A small sound classifier, trained from scratch: log mel input, depths [12].
Rows from block 7, named by matrix and row number. Rows with one number belong to one channel. Each number is 128 + 32 x the weight over its row's rms, rounded and kept within 0 to 255. All counts start at 0. Numbers have three digits each. After the name is the row's rms in percent of the matrix's.
# filt: filter width-3 conv, dilation 4 (model.blocks.7.filt.weight, 384x384x3, standardized in use), inputs 210-224, a 3 kernel for each
# gate: gate width-3 conv, dilation 4 (model.blocks.7.gate.weight, 384x384x3, standardized in use), inputs 210-224, a 3 kernel for each
filt.355 098:165121130144178116061170143166154109163118129158098145143089080134107165123133130142170143120112147113116118090130146098053106163080136
gate.355 095:109121144097184104124128131187152131171129088115120179130130122088104173205148119158162149125109091109110116130116177144073121194136110
filt.356 094:155082089078129111124092086116140079143126157075160176104129100109126154157089115118126136138103093161132129114148159164140096114190136
gate.356 095:115144107128148109121057125178143144152129125038148104153168152121171147178185088089136130158114090156082121115170074138149184112089187
filt.357 092:048081127126106140158100124086116107154184128097138154181117074133189143070096202174090125094103093157146131177127138117095126202176078
gate.357 094:177144155155044115165118109144105134100107104135127131127145113139111160041111144187112060094115097158162112130117132161169144175126132
filt.358 097:129151112124124127074065154148153149151149145124130111101094121161089135102112084133141099100185159120182182092177113159089096135113133
gate.358 092:204190135065146114149114139086145117119099118118129164093169097106191126137107199085104107100136053153123086141134203109166096134118094
filt.359 091:090149192096151151119095146136072123149124146172130130109095149127166071167097107134142114103131121156124043106138169124091121159112080
gate.359 088:145098104144130119091140174118117173156108135184155107124148130089098138098107083161128148146127184116100095108106171108101128132115165
filt.360 096:135141118084135189170121070143179148143094153116087135122151184123128133116108088101104107095194133133175156178137137161165059106114172
gate.360 091:091095143144117096031148095086127163124105128117157144228115139095140133120110144185110144071167094123156156187133122104094132107039158
filt.361 099:127140109122138159120094059123113161135129107156068088138129144135119178193114100096147092139121182130039139099140134104147104092143185
gate.361 094:159154140208164124089108149091145112165110115168166087133160195184149114059104135118095151151102094148140175092142150143108110113134112
filt.362 087:141170102121120079103097141149113143122049107111129150050119153158177114084120122107071173146122113167121132122075174197147147098103157
gate.362 095:113205176143117145126079100131140129111145122194148133179072137072149096077118064119116172137106072102091178107100108143141123135110136
filt.363 108:144165138160155150093167093157158076124131135111115122155143090099087138136170168133126121131126126133130176142115100160142090100156106
gate.363 106:136151143151160071103097125104148090122188076104108104076138113148146111114071095122087094150170118167171151156194123143143133137188103
filt.364 100:119133097153136118113199125156119119106134096113178139139090089082128116127151147169113116119144151168121150142142121098146082046137111
gate.364 108:126135119109068163144104126133143087168172101160109109159115177157163156068136077191125110120111128133068124185152108103126078152188142
filt.365 092:068083152168140086167121121066156171120121140129109125142174092097115090092142130125153116217168124111157055099151143080195145190144130
gate.365 089:130099119138156140152158074118137112075107120195063100088113114179094074126111144114138111138129139131150104111108101110195140115112162
filt.366 093:131089092136133115131131100124129138103182122164145119125141129090086129165136175122144180105143070047110205080160109107172114111050088
gate.366 085:101134117088147098068112152061153114169094148130106120071182134097128121149162083103104153138092110177112102115201143156121134099143166
filt.367 096:145116147139091130111137173096170085171107085086114091132121159115131129144131138142121124119131079134157127148124083082097109106161086
gate.367 106:080106150092085094133205088128067175097104115166136169128160115156122085104121158157138182189099122113124115130136199131062045167157135
filt.368 105:179099154125093111103153160111105076159157121118120131191094201128094092039165142097139150168114086102155137171161114123125171150136144
gate.368 108:160083201111127145052078096176137061143139184055117095163147118127176118066156146189085117111168142134139111131121136123148153135174101
filt.369 093:133157086136155171115181122189199143167128099155163152093163194151136113123154090106071125111129221107103092096174128143148130157128131
gate.369 096:129150112170087167107089098078173137147098104123135144171126111106127143096106142136095160136159123158131165081101152058148154159144132
filt.370 088:103092145130116138134104114062169111149133104107093099105129115134141080149120049159157123110125129148125154095160128136152111131063141
gate.370 093:130150087105065125106133057136110126127120095114166162177139152063149088133084139103059097080154093133104172141120098131162144171125156
filt.371 114:138114160124086151121134126115111159136143156096104178160128172166166140099141138104094126152128181093116088125092222114157090118158143
gate.371 109:165125198183095124182124120149146105093140150110158150117106115119110097153066222159158018113126082123109133106161199217135185132120108
filt.372 107:078157168064159111093149138193135096106112140147137067136052046140130121088150108150112082055123115105108086211162110119079147108166101
gate.372 110:125107142111137151068121114118150127115161075166123126093117126101068129082119073077111125106119130136156076121132130127086174183063158
filt.373 096:101128071105104117066115147141117129122133127133124117143155126139155117077140110173139147095086193158112135156128114162106157134114157
gate.373 104:125180191143078103099138116101107146099150116107137137183140175084084134126127157120124093143108128170088106144147141158090161140153126
filt.374 110:131155185173069137105133121130137105126101128190168154111086140137132100166106112145180077148094113104080169112113129106139143080125155
gate.374 104:132127111179077114059196102096087125118131144098120048134098062134112140062100128166119113144137154127146117136118114119111130168112162
filt.375 090:086172125143129119089187099167143127110163138122135128120106138147080106126114119100155156166149122121178138094109080154156082128169128
gate.375 094:120158149107120164092171140110126121082113124127176107126111084127137175116137111147148130169105110115117126099153091116169143184118093
filt.376 090:207111166142124064074131145146148102113140207056148100161124143117078178062124150136092140152177103163141103168142158104194116148140101
gate.376 088:180109104071144104149114139098128135145117176117106142191149127203083095122165157174147149110188151094183130100140093108087080101137117
filt.377 094:140097106139158157121140122152118134094104142155194114120102074093164109164075149082192059132127188179111099127124137138125143118053124
gate.377 096:129148140124120125114109120128090142139188121135162147156104149158144178090135103122081113093165104138103157126116155105107023148144207
filt.378 085:113150128125151177137138119165132170103096201086050104091120123169125152152129167170193136145098107118088090195118141113132188126176114
gate.378 090:104164090120108158180143153045134101100109106128171138120147077165143123125098099112132124088136164159094146119138171103189096122172136
filt.379 085:137124094172096196077103131119127119164134176157104077105087086146169141085134064173115145198094096091123105098099121120117186122174090
gate.379 089:136131170103155167128097139147143127117187096076162139124216111175176124141096111126131077100107154121103133136112101084125138140120227
filt.380 096:176188120136134137155159094074097123129189076162150100108140121072122148123129116146135165172113144108112125182158139107142141090135069
gate.380 093:172117155094138094102095125110186154132183161164163153172112126184117137126110079119084119065124164151177155122137129101125124123117083
filt.381 111:137160116129150160108089121139153168054162112137105086104069155088141106141151153139132071156173144123140100126117160153069114136132186
gate.381 118:131107169094081071135074127082096087144115139154138174113156138132132156190112173136105136151146159119070154106137081113178197147132132
filt.382 105:155112170087132134160110129131099160122171109135151153144141111107139133127111093162124163070076115126089101107132137151090133122150089
gate.382 101:093099163161169121178066148085110164104091118144124143033087103140148106086165160149181108107127161116118120139131132107094100153134134
filt.383 086:167097103165123143110071099124114076156136134145082115109128088157109156085130121185156106104133098124127098111056142150115222087110136
gate.383 091:152133119133133115100138127042089172185144167196121153142147131176135152103103127106123135145095133120111125167071047140120168150134155