From a checkpoint of a small sound classifier.
Model: 12.6M parameters, log mel input, arch wavenet, norm groupnorm, depths [12], widths [384].
Training: soap at rate 0.0047, held-out accuracy 99%.
Data: trained on read English sentences (LibriTTS-R), 15625 training examples, 65.9 epochs.
Rows from block 5 of a small sound classifier, named by matrix and row number. Rows with one number belong to one channel. Each number is 128 + 32 x the weight over its row's rms, rounded and kept within 0 to 255. All counts start at 0. Numbers have three digits each.
Before each channel's rows are labels from the 100 clips, of 14976, where the channel reaches its largest size: "responds to" is what is common among them; "loudest" is the band of the loudest frequency at the time of the peak. Only what is clearly more common there than usual is listed. The data: read English sentences (LibriTTS-R). In brackets: how many of the 100, against the usual share in percent.
# filt: filter width-3 conv (model.blocks.5.filt.weight, 384x384x3, standardized in use, each kernel summed), inputs 96-191
# gate: gate width-3 conv (model.blocks.5.gate.weight, 384x384x3, standardized in use, each kernel summed), inputs 96-191
# out: residual pointwise conv (model.blocks.5.out.weight, 384x384x1, standardized in use, transposed), outputs 96-191

responds to: voice: male (73 vs 47.8)
loudest: 250 to 500 Hz (33 vs 11.5)
filt.106:142113169150120135136113140148197140095113105151102080148118077120136143062103138166171162140118133110136169173118160109116117157133136142127112105078158149126061140139099166150104137109137129115049119137202139149120117140159190094123119129127130077120147146136135196118192113157131123129
gate.106:123062107152079109109166198126162163132121162116121087131159186109051108149150092090158118164108085123042022181126128104127160126130202159099093096157106084119093145105087156113132194100113118126147152061115106070134131135100116106147091112138096128132115139182144111203067137095141140188
out.106:148130095103153137089154191141045078143125138167133173136135148115110181107133131141115117098144085140077109160150153110141121147107123081125100140119109130158134138124130133127138127146097091058124198135134125080107158164147113099134126127134129148152120211184127145136071069084070109130

responds to: voice: female (87 vs 52.2)
loudest: 250 to 500 Hz (36 vs 11.5)
filt.316:133079161116070129161089094157168099144139084131174142094126147112120088093107080170106109098139081127136133137137211154121161124124141133139168172071115174109102166142146149111171152113141113135116142146125165105153103138125143071111147108157106111171129142141119119105066111108152111132
gate.316:155148130123151158136100132136150092122107114154122128119196214142116083087146114109109122079093101142111135160127149131128103138096142136139158167129129047201093177141105125173161096136103117080103122071118126075096090128120157108090110172115120135096139111194108154096108092099087133130
out.316:132143090139131122174180110093142177101150143125115151155160126181122083159168132153178154148110197192094145133121110121076127149154079101083101117134118124136182112140122121082182139184160164116122119093135097103092156210149119088129140155170141112082178136075153121136059123068166068144

responds to: voice: female (92 vs 52.2)
loudest: 250 to 500 Hz (28 vs 11.5)
filt.13:094169153115170124112118126135062111194098177173133128150122065080145189121145128098117196099113184104123163136074192089131120138091138155143152090139114148079090133082089131126152180118138204160217111134143118151112109123114113092132131117103150110097189086144122176140138136177066157149
gate.13:142227183189115123127078138122153110150093154139157124159156058139078144115093142131159115131122071166078150171170124102161148132129142143192134100145126095124153150157052140136111124143145133157131138089142089105102110152159089156095098056106107096103097106140133119108072123139107058142
out.13:076167122124117099172114205140154149092066138068127118155142124113189145141123159089103129147143067149152142136107161122166143161128135191173111140167116133102140182106132151196140090124086095119083093105112172176119105151116149171130077137131069117089120116101125115150085108103068125122

responds to: voice: female (90 vs 52.2)
loudest: 500 to 1000 Hz (26 vs 7)
filt.258:152148099055112156138100153154091123203097139096086136193168115119158131119110100099169127188076082125142148135132176149133131176151118125093107150107091066169121106111175100113149094115155106131138103116145108083153080138151130152129124098184136131113154087117098121073072111122153116109
gate.258:128125081100158160100155119107120126090131126151172115155107074153083167100137171110116107089087191137107164164148106129174115118108145085095097136128152147068108152146113202127107123140112116115130151130161140160107105080117085112090145129125174053146161151137078123151158089144125163112
out.258:114133160116192142140101221131153102093162132190094115135155093131126144087056153117098126077139078088129169152085157102125150182131119097227155066134085170136074085084134074126111081149109167085087076113164089131096130113117108156116105119123066117135077120133100122157159125136095090141

responds to: voice: male (91 vs 47.8)
loudest: 250 to 500 Hz (32 vs 11.5)
filt.58:153114108143069126177140092119151168171126082114145078097160153114144065100143125085133153131082102152143133103134129104121117143162083128126135178141159143130148098137075190102158075123170132198118132150168108087132124096162095160104182177132110121134125087132116101124121118133147114170
gate.58:127094111089101110098107136108108176094145087093131139134075127174153125161114137127118055146124108193151142094083091065135127145105110117081132131107124064105078151088126138115132136135084168128215112148144105134137140143087109137137194081149092122094084156113083144112156098158099143142
out.58:185131155120123136167147112152143138097186153237099198128151119127092102119051160152152164160161176142107087111108075091167142157115169130157181111101107120135148075097107112117079100127076127127134096122155043108047114114146122120147122139111106147132095164112095144130141091097142156115

responds to: voice: female (96 vs 52.2)
loudest: 500 to 1000 Hz (35 vs 7)
filt.163:196162135135090128150119109183151125120190147144185117132149092073132125114117125107106146146169149160143135072082124078128133081195120111108096062121158197127166119124050129164094147131100133175131114190130139102149104146105091130113135117154159137181125055151100114112095118088085144132
gate.163:150145088177136142191195099143116152105072134146096200154149136183165131094117140100121124095157192136144118130139055130159117150127158174136109114104177101145117095112145118130122178110189048110078188197150117142045168131148126129149082118171162081157117153074124135130100114181122161112
out.163:102111114168087116166130110112087119121109121158123105082086112174117103103125155122120121115132165186091105191118122138051093122121122124108090108087086110117116152101130126140176188088159176143182126088100074091183110087176125148130073113091145174087133151113142180172168096155148020129

responds to: voice: female (96 vs 52.2)
loudest: 500 to 1000 Hz (35 vs 7)
filt.189:127140131102101069175153158179122142164117129116126084130083179155124144071132126147185121124128155109111109110133119092102079151114153070116163166129134170206102147140138142130151165182151189147106107094074133087059183136132116101123121151111142131075112105134108178163149123130135107069
gate.189:181108122215142184091134084146072159074140091149148143103154139155163128122154122148151095174126173143086118151087149146147176132148140165145133158141100087126121088091141166135114131135104128095157188112182142155116089120107099148140138126090111096127085171175123152143089201139167153138
out.189:124096194151175147148104106082121099082143135113137083255132137197110072129148090101163152073166176157166120148121177093125163105185145163108177100120103129101172122138140074125118165172127100130099162145145081126093083134141101159140103106123110123148114173187137115159116163160092144138

responds to: voice: male (93 vs 47.8)
loudest: 250 to 500 Hz (36 vs 11.5)
filt.364:149161198091144148091154120185222176167116189166068120114103189110129147165110102086154136095080167120118113141140124147148090158069140183129093123129146237132141116139134133168132110076110164101143111120130098119101120157114164110148103184148113101113161134174161135083119140126067094090
gate.364:109112180061101143139134197107118110155118132174180153122155143187160181133099131123071111129071117121130200154133107126122181151146119101130098073151149145156082141151117159149169196112099090122102155115086118109122178117149217110125143171135063143143154096130100197117196124066201111080
out.364:141112115185119161114175105127066156156178143057187137107120125122174154125134103155128127091134115103183083152121146134183150144146183128106115121103206142113156126117160112115066121171157136099163134164136164130197109178091148130123172136154147163111110112091139109102148043207113184109

responds to: voice: female (96 vs 52.2)
loudest: 500 to 1000 Hz (30 vs 7)
filt.127:168121100126111125129141145167148120168182123115155124166146102130099192165126144120145122158142085147119119144132124080150126134166124196106124196141149156149097130140172139137145143139113148120153149082125132138107136100067155165120094099166116116171116155157110117115147100147097149121
gate.127:090067104095194139208104165139159137100132053120059094148184087154093109099104113115148183105140137152167150145097141087115141143092116193122109164111115101175119090097176097122144136166116136200118111065127090100141074178126118153092089106140128146167166108162145121105101121088139149168
out.127:134106142122130163172114129141180166037076121134115113133152095131135060104154112057164111124161116095182125098111146131146152132125171160129161136175142148134195145108087167059121141059104093077125058118134148164155134088159120138141133130169146068117105140188154124141121117147129168164

responds to: voice: female (100 vs 52.2)
loudest: 500 to 1000 Hz (26 vs 7)
filt.139:089084131148111079054124138092121073096108176133140099120133086116146185141179155146107146053125137070150142122112126103152134115128127093163180129129045068138093131098135073142141171153139150097170080107120101133147156129136058112130119132158120082073156142068132098180068150130167128155
gate.139:149132137140181146187095095127140160134108088075120118161171114164177142176112118165171134142133132084152146104165095105166164120106183131126153160119137143095122122080095158162116082136103136092118143135130083166109130144132174116146160116132151102129120179140049066077098097174086080066
out.139:111155113119139097131164151106146156119143082171094109127120100133131079058150167145092153169181145103126094159140142166110149143117138179168147118142072118156139194120106089164107104109178080098143154150164164136121169170114072094114086125108157118136122104072100141122180176156110160130

responds to: voice: male (96 vs 47.8)
loudest: 250 to 500 Hz (29 vs 11.5)
filt.50:135127150093111087161140138150109167095113111146159112163108140102145130136167114156145161086161124135082149142146141117112147094137206101130194097083093086078092087086143123145125138147163059142138140091159109106168098153127066111182135148064131141071125098150073052193101080149150113116
gate.50:120182150112195132109166129077095155095131135138154131128105100171119071112170151156155147129132160117109123133089084104154122120081110124140102107169140060141113135125162111213112152142138175115155116118100128164142103104081130159089112127144073108153126197081153081120168193094074138116
out.50:128144167137112133112163130135219129151118186111071088109137178134113173107101111125083169116112171093147148113117165109065080147156196094122104133066175146097125119128103107220107101103127093136113116099102090139144131101127117191133099090079121179154106128120142130098021099119100053103

responds to: voice: female (91 vs 52.2)
loudest: 250 to 500 Hz (33 vs 11.5)
filt.219:128124132227145087099115137107147115130138174149132125114178087111108114109130108131171103145132185096107139091166132143124153165109118102122124125165138105049137116113142151181121148122085138084176074113163212113121129102116055140118147105128093172088180145124109127205146199138128113159
gate.219:145122143215129150135119128128044132135072105140127150129115194105141128071094113125112195136112092167142106118182061154131150118148130169164116137140144102147124144131154157201152160124113096067212120115141132107079079081142165145089105137139062149162067174150121169121145095160191128109
out.219:112110105142190148091096144144117112098144142168104066093111138102139123127126102118127088139088072126121135130139097107071156138112186173148129086195117082136112164136154136109157138142077161133120060118067147115074118118114167180132084129160085087093106112101153129138098203198096119123

responds to: voice: female (88 vs 52.2)
loudest: 250 to 500 Hz (41 vs 11.5)
filt.342:069121133119135138138155115138074138135160165099145086133053140143090156120101161160151123202121081098152171106123118115139106127124168149126132150113137158124102168127159115094104080076085139157130198107129155159119091180146128147074106160123156183115148141081136147100136174112118170135
gate.342:154128169107118226133101174149156212162109020175123136144071112089121136154154147136096098112138120126104163160121099163185123101088088170152135177126113107210154102104206124125159145115118120127086127130190139084147124103120124089140122103099131092151104104201140128140129094160138103152
out.342:112091165148150146094135129082172189162132101119126030120131118109141092130217106100121126143147151161154080174181056117106081114135121115142140112134083119135140135140133179059121100145150196212132136145129086071158120138144106138153130121139116125145089124104097125137143161092117145136

responds to: voice: female (86 vs 52.2)
loudest: 250 to 500 Hz (29 vs 11.5)
filt.38:118107153155155108145148141137066063167100060123087151102096124096102187158161138212117112118159138121090168089075167090166132113122165092108143155135163200138054104115123113102146132119064042144126165148122121123134078080101146099158173185093128133077104144108132141100067159110156146113
gate.38:103062144096159168150120124125142108133118132125130150135207171148089160158088179172049085126146103160122165175109179113149093174123152129132145096135143123157087033165152175120116066089133115101115121122093083053128142155171142078105174198125105104100106135151068116125105117164106167093
out.38:178146088185190186091108142157175115102106130134132098099121141142119131168179125160116137102091134191134115144180124134151074097179154119109162075130136109114121132108105125164171154142112182117139092128128170126065115127145109085131165098109117095201117093112158115123179099091070225147

responds to: voice: female (84 vs 52.2)
loudest: 250 to 500 Hz (29 vs 11.5)
filt.294:131116115144105122152192136120137126174098101121115099101115155112139133111088158113178103111079099138200120060108104125186134118101142133123164106131125060117146128128180030139137149141128119104164134155112154135104214149114127100121178169141086135139170056139112095136125122121157126129
gate.294:072153110167156148169149152175155133143111070166100108134111167124173134139095072175136117111137100134161128117118144168163134129168085125180131152107121178148113098124075128072131101091106110115125131192110163097130153108164134098097071148149211096099133216135094175090130117135136097127
out.294:103170130078158106115166133085165115072121076167195172153148102106162052119111107132123088137063141134085106180146134215158068091151160122148138125111137136058092167119139132201130105041150079098131145144149115127130156186156191132135052153110115149127106112082100135105158103157109142177

responds to: voice: male (89 vs 47.8)
loudest: 250 to 500 Hz (34 vs 11.5)
filt.15:134135147135094108157106114096158067173145188170150189101114120095110168093120136107121122134136044136112127127116149055161201125101088143125140095080164126139127089166110150124147196099088147078108165131170147108128142121165181077138079208133163141131084077079089168136166118147175158163
gate.15:080104190161093166130163152159140164149137066111095103110131119137184170161098144134137105095095129123118118057123106099118169121117148116130072126175163127107104101120129178106131092175104115145135125140066107124104109127089150142109079162134128076107132118133141112098145123131127117072
out.15:123157169158116086145109146102133138138124045025138084139114206098134136133136094142120110167124181135054140109146144084146060134063075103163089132134118127072154097158149136129140104190149160150099156101109103131101123151124171117112185142086119110077159102206122124130129138154230134140

responds to: voice: male (73 vs 47.8)
loudest: 250 to 500 Hz (45 vs 11.5)
filt.343:155107138106101110131082160181134182181099141090111155144107121191077144112156119170113118098182147094096094105135146179127135111174204113095170178148135161144108155104206153126093180103124094185142152106106094088160123133129074192135150088115143093101172123108110076127077169132122124116
gate.343:127129135096155127118156154193121115099101080084139024126120148148076157126175158145121177133105133106157136135097102104168117127132097139147131135160128092169111151140148155183181123160073121102243116138090150134126142157111149146177077176106127114113057153138097098120160167092090105105
out.343:157114111123110081170116097140169114120160174147129104081119141095091061144124098125096117158118137115111157124144152077109096147120148105102075098118196143166136098131196107157154105139091174123172133128139111084170109163136131093169146123126129108150147141149092127154121091135186137133

responds to: voice: male (84 vs 47.8)
loudest: 250 to 500 Hz (30 vs 11.5)
filt.132:112195129186155160163107160150123127141148162188142148101170156131113195137138169081103122127114150073097108104159139145104157113176154115127149106190143106088102111105134087227119115082108114141082135149134125174068052124101119172116131153161160109135152194128061173053135131110123177097
gate.132:077125139073142136126171158203150070098090126134129084116128213119118159173105088171167079140144119113192129161082119139121142152110157114128122125192149108116132136139124147174092137120062122214198115138130091174106097125115105125097064112142154073155183195136145156110159094098137156155
out.132:109085115107121147095100089159056101136140108144117078118159100143089114141104182117177129106124109120146084152130148139138109137118093075128069199116139144154126124105148125169152142149120142103132119126103165091190147129141120121169128134127170159092165136137132128103100123070129077165

responds to: voice: female (88 vs 52.2)
loudest: 250 to 500 Hz (42 vs 11.5)
filt.339:152139069159144154183121120129132127182079070144166131144123126142165119089101087124161121067083109115148145151116157081167094051095105086155149129123192155170150164124148128067108113101133151126144173183098131087124084142102179109144155164087127060210160142129114111149156157118142111070
gate.339:155125094155162079036116155129150159162164140078061160168153149114130128129125154136086101223127138125193142125115091131113184151104174171198066092167151224121100157062150156156165195179099140148151145152155134190087063122103098094121088094141113142114108125124090140178100103096114118118
out.339:103133073113132120168176175099118128146140102102089163136108101122126098111117137203148125122137126114132096143110163118164109132124110098098158074099152140130124125145140113145139052168135121167151148128156160149117089104163119153133089113184113162154128153088126091159149211192165110135

responds to: voice: female (79 vs 52.2)
loudest: 250 to 500 Hz (34 vs 11.5)
filt.285:093145063127126105096198158148101114089055104111170147192124161109070171114116140077170092078101124148118108118145092156089140151096089113121122117124120179132123156142176204173123147129146084143176127129123085118132106082172110135129122126103134164106127139159126158150147116105104119123
gate.285:084129195155130109135113128139141111064129124140120157109171100125094114192085144118136184127107123165083160094086164070122135108129154154129165138140169100117137063100103088158155086108144116101096136091154104143128142178122168127125126126124128081188094145173160116171087199154079121052
out.285:163189081092082104135188117133111083105192110134178151141135136213102169120085094083118150125095104061075136131151102161129120110099090116113148143160082179151105151113124160128157161060120224093178135158171083121118130133144126139149134149156064129120137139099115094129135145162153068174

responds to: voice: male (79 vs 47.8)
loudest: 250 to 500 Hz (32 vs 11.5)
filt.47:096120113122159114179096158154111174112152143142127117104139110138073135105145109109150071156072106128145097101084137137130124111089159075137156117135190113122060166135143125135146104092198127109077165128111143189136148076194140183112088119106138097121160103122165123172168127105114163136
gate.47:125145082093070161119092163151129148094205075176128119156188094126147090093114134141103094135090126132110146183114098126063209059083144137111189111116166078152150160043137158114138144087146118117141134112100171101164055109166161130171110149192103116132117140163113097096193118145149138114
out.47:133117158075083145046122115118081092153135144117162132121123064120106086069100113118121054189140110121121129127167152094145120123147114101103107184159086172043127140133099087172162159097100091093093158105152103147132128071127221143112168157163139132132141165122160130119126146149105087129

responds to: voice: male (82 vs 47.8)
loudest: 250 to 500 Hz (31 vs 11.5)
filt.366:099112129189129161107080108167119152152116159200144181157166165095064087125153122076134084154157070096157159102149054155106126093196126065140131129089121096163116131124126165138109078181188180121152116119185139137105093134118109155121071137148123129137125131088100091175147086107107117086
gate.366:085146176110143152137128138143136160154128080221180140104102081177103130144140108085113145148127117135169133106089127136129131048120157135047167113122158131150116113160135112137138159098104129114139123094107096185081214138137130129177136138105131122131109191081216132133157170101210165141
out.366:137129121124070128095126135126125141103137111136083090159145113151138104082105137083133131126144126108130137113150106098133117120122089096105080180148139137107105122115128129186202169150056119145180135116105073187086153151176128091158172158139089139121134150179141175109051127108190231143

responds to: voice: male (84 vs 47.8)
loudest: 250 to 500 Hz (38 vs 11.5)
filt.281:150166120110178096150139154127119126149101145093090116196109107119166021094194063140135148137150161174141104107140073138147086148092116114100175079183122103136070074129147113165103127143108107196177123125120150105135142112120131123066085131154209091166110140097147130118086143063076109163
gate.281:166152131148163101102150113147111175134178165146150143145077128147137185153081133123127124132057115137129101149115113153158218093112140090092094094184104159157055104163129109124116147181167159170162129077161139185128108185133093127128101092142124127210138102155165186176160142181131086106
out.281:105184119177162124095095116121203150108197112147138143141108153142137177105148128174151060059162198111144136148173062111113132039128159000161121107175161191155131161113101205093154082088178138166123066125153105181150127066117118136124172117119139137177155098125187123172118112187151180101

responds to: voice: male (73 vs 47.8)
loudest: 250 to 500 Hz (30 vs 11.5)
filt.300:137129125121153194167190120128117122135137179123156137176113090115145072166122139129092139136151109094119119127172140103054172073114074128126116103156129093132099116090112138131119153160084158106170114114145143096173144184137131094125144090145117058167114196170059139132118155109137179142
gate.300:166133167101149121143121108150174195064188094102099184137147159133119115125079130178190084163112111122204172109067149126184118112105173135132137127162129135159117132152128151103150109105102126144145183182148174208156113089163079205143086116133144143176145174124156104117116108125127140074
out.300:182072079152121083166158075132216105156163163132071102045056147150132125131159112158146116174109148117060170126116181117084086127161123146101107138145158155134121120145142175152117154138092073059127152132165108138168099080123135112126145086091139067223108114141160132157182144064120184093

responds to: voice: female (86 vs 52.2)
loudest: 4000 to 8000 Hz (25 vs 5.3)
filt.374:175149125137185157107150085073167089158146153141176153128172109136155107142186140129123123089121138135145076116146143181151230140193119166129116154215134163164128083181170155166129109117194080204099179158074122113144148112111097145134125119114111066148078095154120147170148120105167104134
gate.374:108117157155120180143135130150121111112154155134096106118114077119074143144115090099153153110117105029114169118179165072073135174091132123132117114139125083129142088095114098084088210133091095074073087076152094160185091109114101092196126142153120100153147164145145103137100120172160051127
out.374:166107088096085106144086159138126103131117073072114174140192150100163149110145202106122169091168134111158098136121138084153167182160107154146145171148122124111172104093106116118119134110111140063174139160121102083098094098130101122165175134095111149141130118089128120158060111114075095125

responds to: voice: female (82 vs 52.2)
loudest: 4000 to 8000 Hz (30 vs 5.3)
filt.103:128078114189175161052114172126096101120134149124146086128096123141113067144144156132065174128122143131096152106088133101167176161150121053158073182083121092076053108069115117205104176142128203161127156117146151095132141100114190137150156054127075106132112151121107145114126160110124156120
gate.103:150134053136074082156135130112102118112088153152081112171174152175107128158147111092140140166108079130136117138146080096137120135122138135144183097177147126110115138167078101188137111136119072138141149112163153145164100151129165107146131188150101111141159144133110103131143154145120140093
out.103:125135104178118127156126072115116095150186140207124071102155099116135151159162098115101098144126144101098128145102127091072124119110152153107138135143179158149124190105144111124144114088198105141091159106119083134111154116141152185136186091115127117132129090174144167144129135148071141087

responds to: voice: male (92 vs 47.8)
loudest: 250 to 500 Hz (32 vs 11.5)
filt.54:158107117093070159152086158098136153165081128155156166111134144095135146159144057087089117108136113123073148112139106134128187159142101173117161131093093096133119135146130127127170084058177132136110166092140117160063074084134068112123117159107122160131174114138072146048164149143122173123
gate.54:122118216114128105126155089129163126159096119131153111091097158182156090141093148108109108130203107133135161159087133115162093116141141150155066134134151057136146097137198166138080122122083159172111164095154133133174096155130150115148073085078165119131086131085126082073152156100105064111
out.54:129084166111107099168050131101124119090125121104128125167148126150066125104110123100111151180098133135175127111132108144109101118170066129190114141112176155179130138103080226094148181163146109142094123132147092094127102148144108178165162128063145124185178160131138115120129095131174181133

responds to: voice: female (94 vs 52.2)
loudest: 4000 to 8000 Hz (28 vs 5.3)
filt.64:128106162100161163132132128155166196086125077141132161092122158122162150085089091068145111103242094153122160144083170190100122200130093095100068189132098075141136150115137137153135125124104180085046125112125158156158126138147136123113101149063131090152170048143136162117154105085103167118
gate.64:156126103177146159112127172116114157127095118167093143140162123170123155120128137172145159140068119147142110130088163118158130136157086142210113116084153183171166126149110167177153160149148121096126197090182146127187156177177149127143070143136092126243150123089137127112159139073091169119
out.64:112149155125130136120159188153128091084104140106129072151181221132135118130144114092161092130136140113147135135181123101151119067140091090176082119122096166097122133142089153168144173088051077125180102091141149126126132071128137182139120067128118138097117158108140139132125118186120124143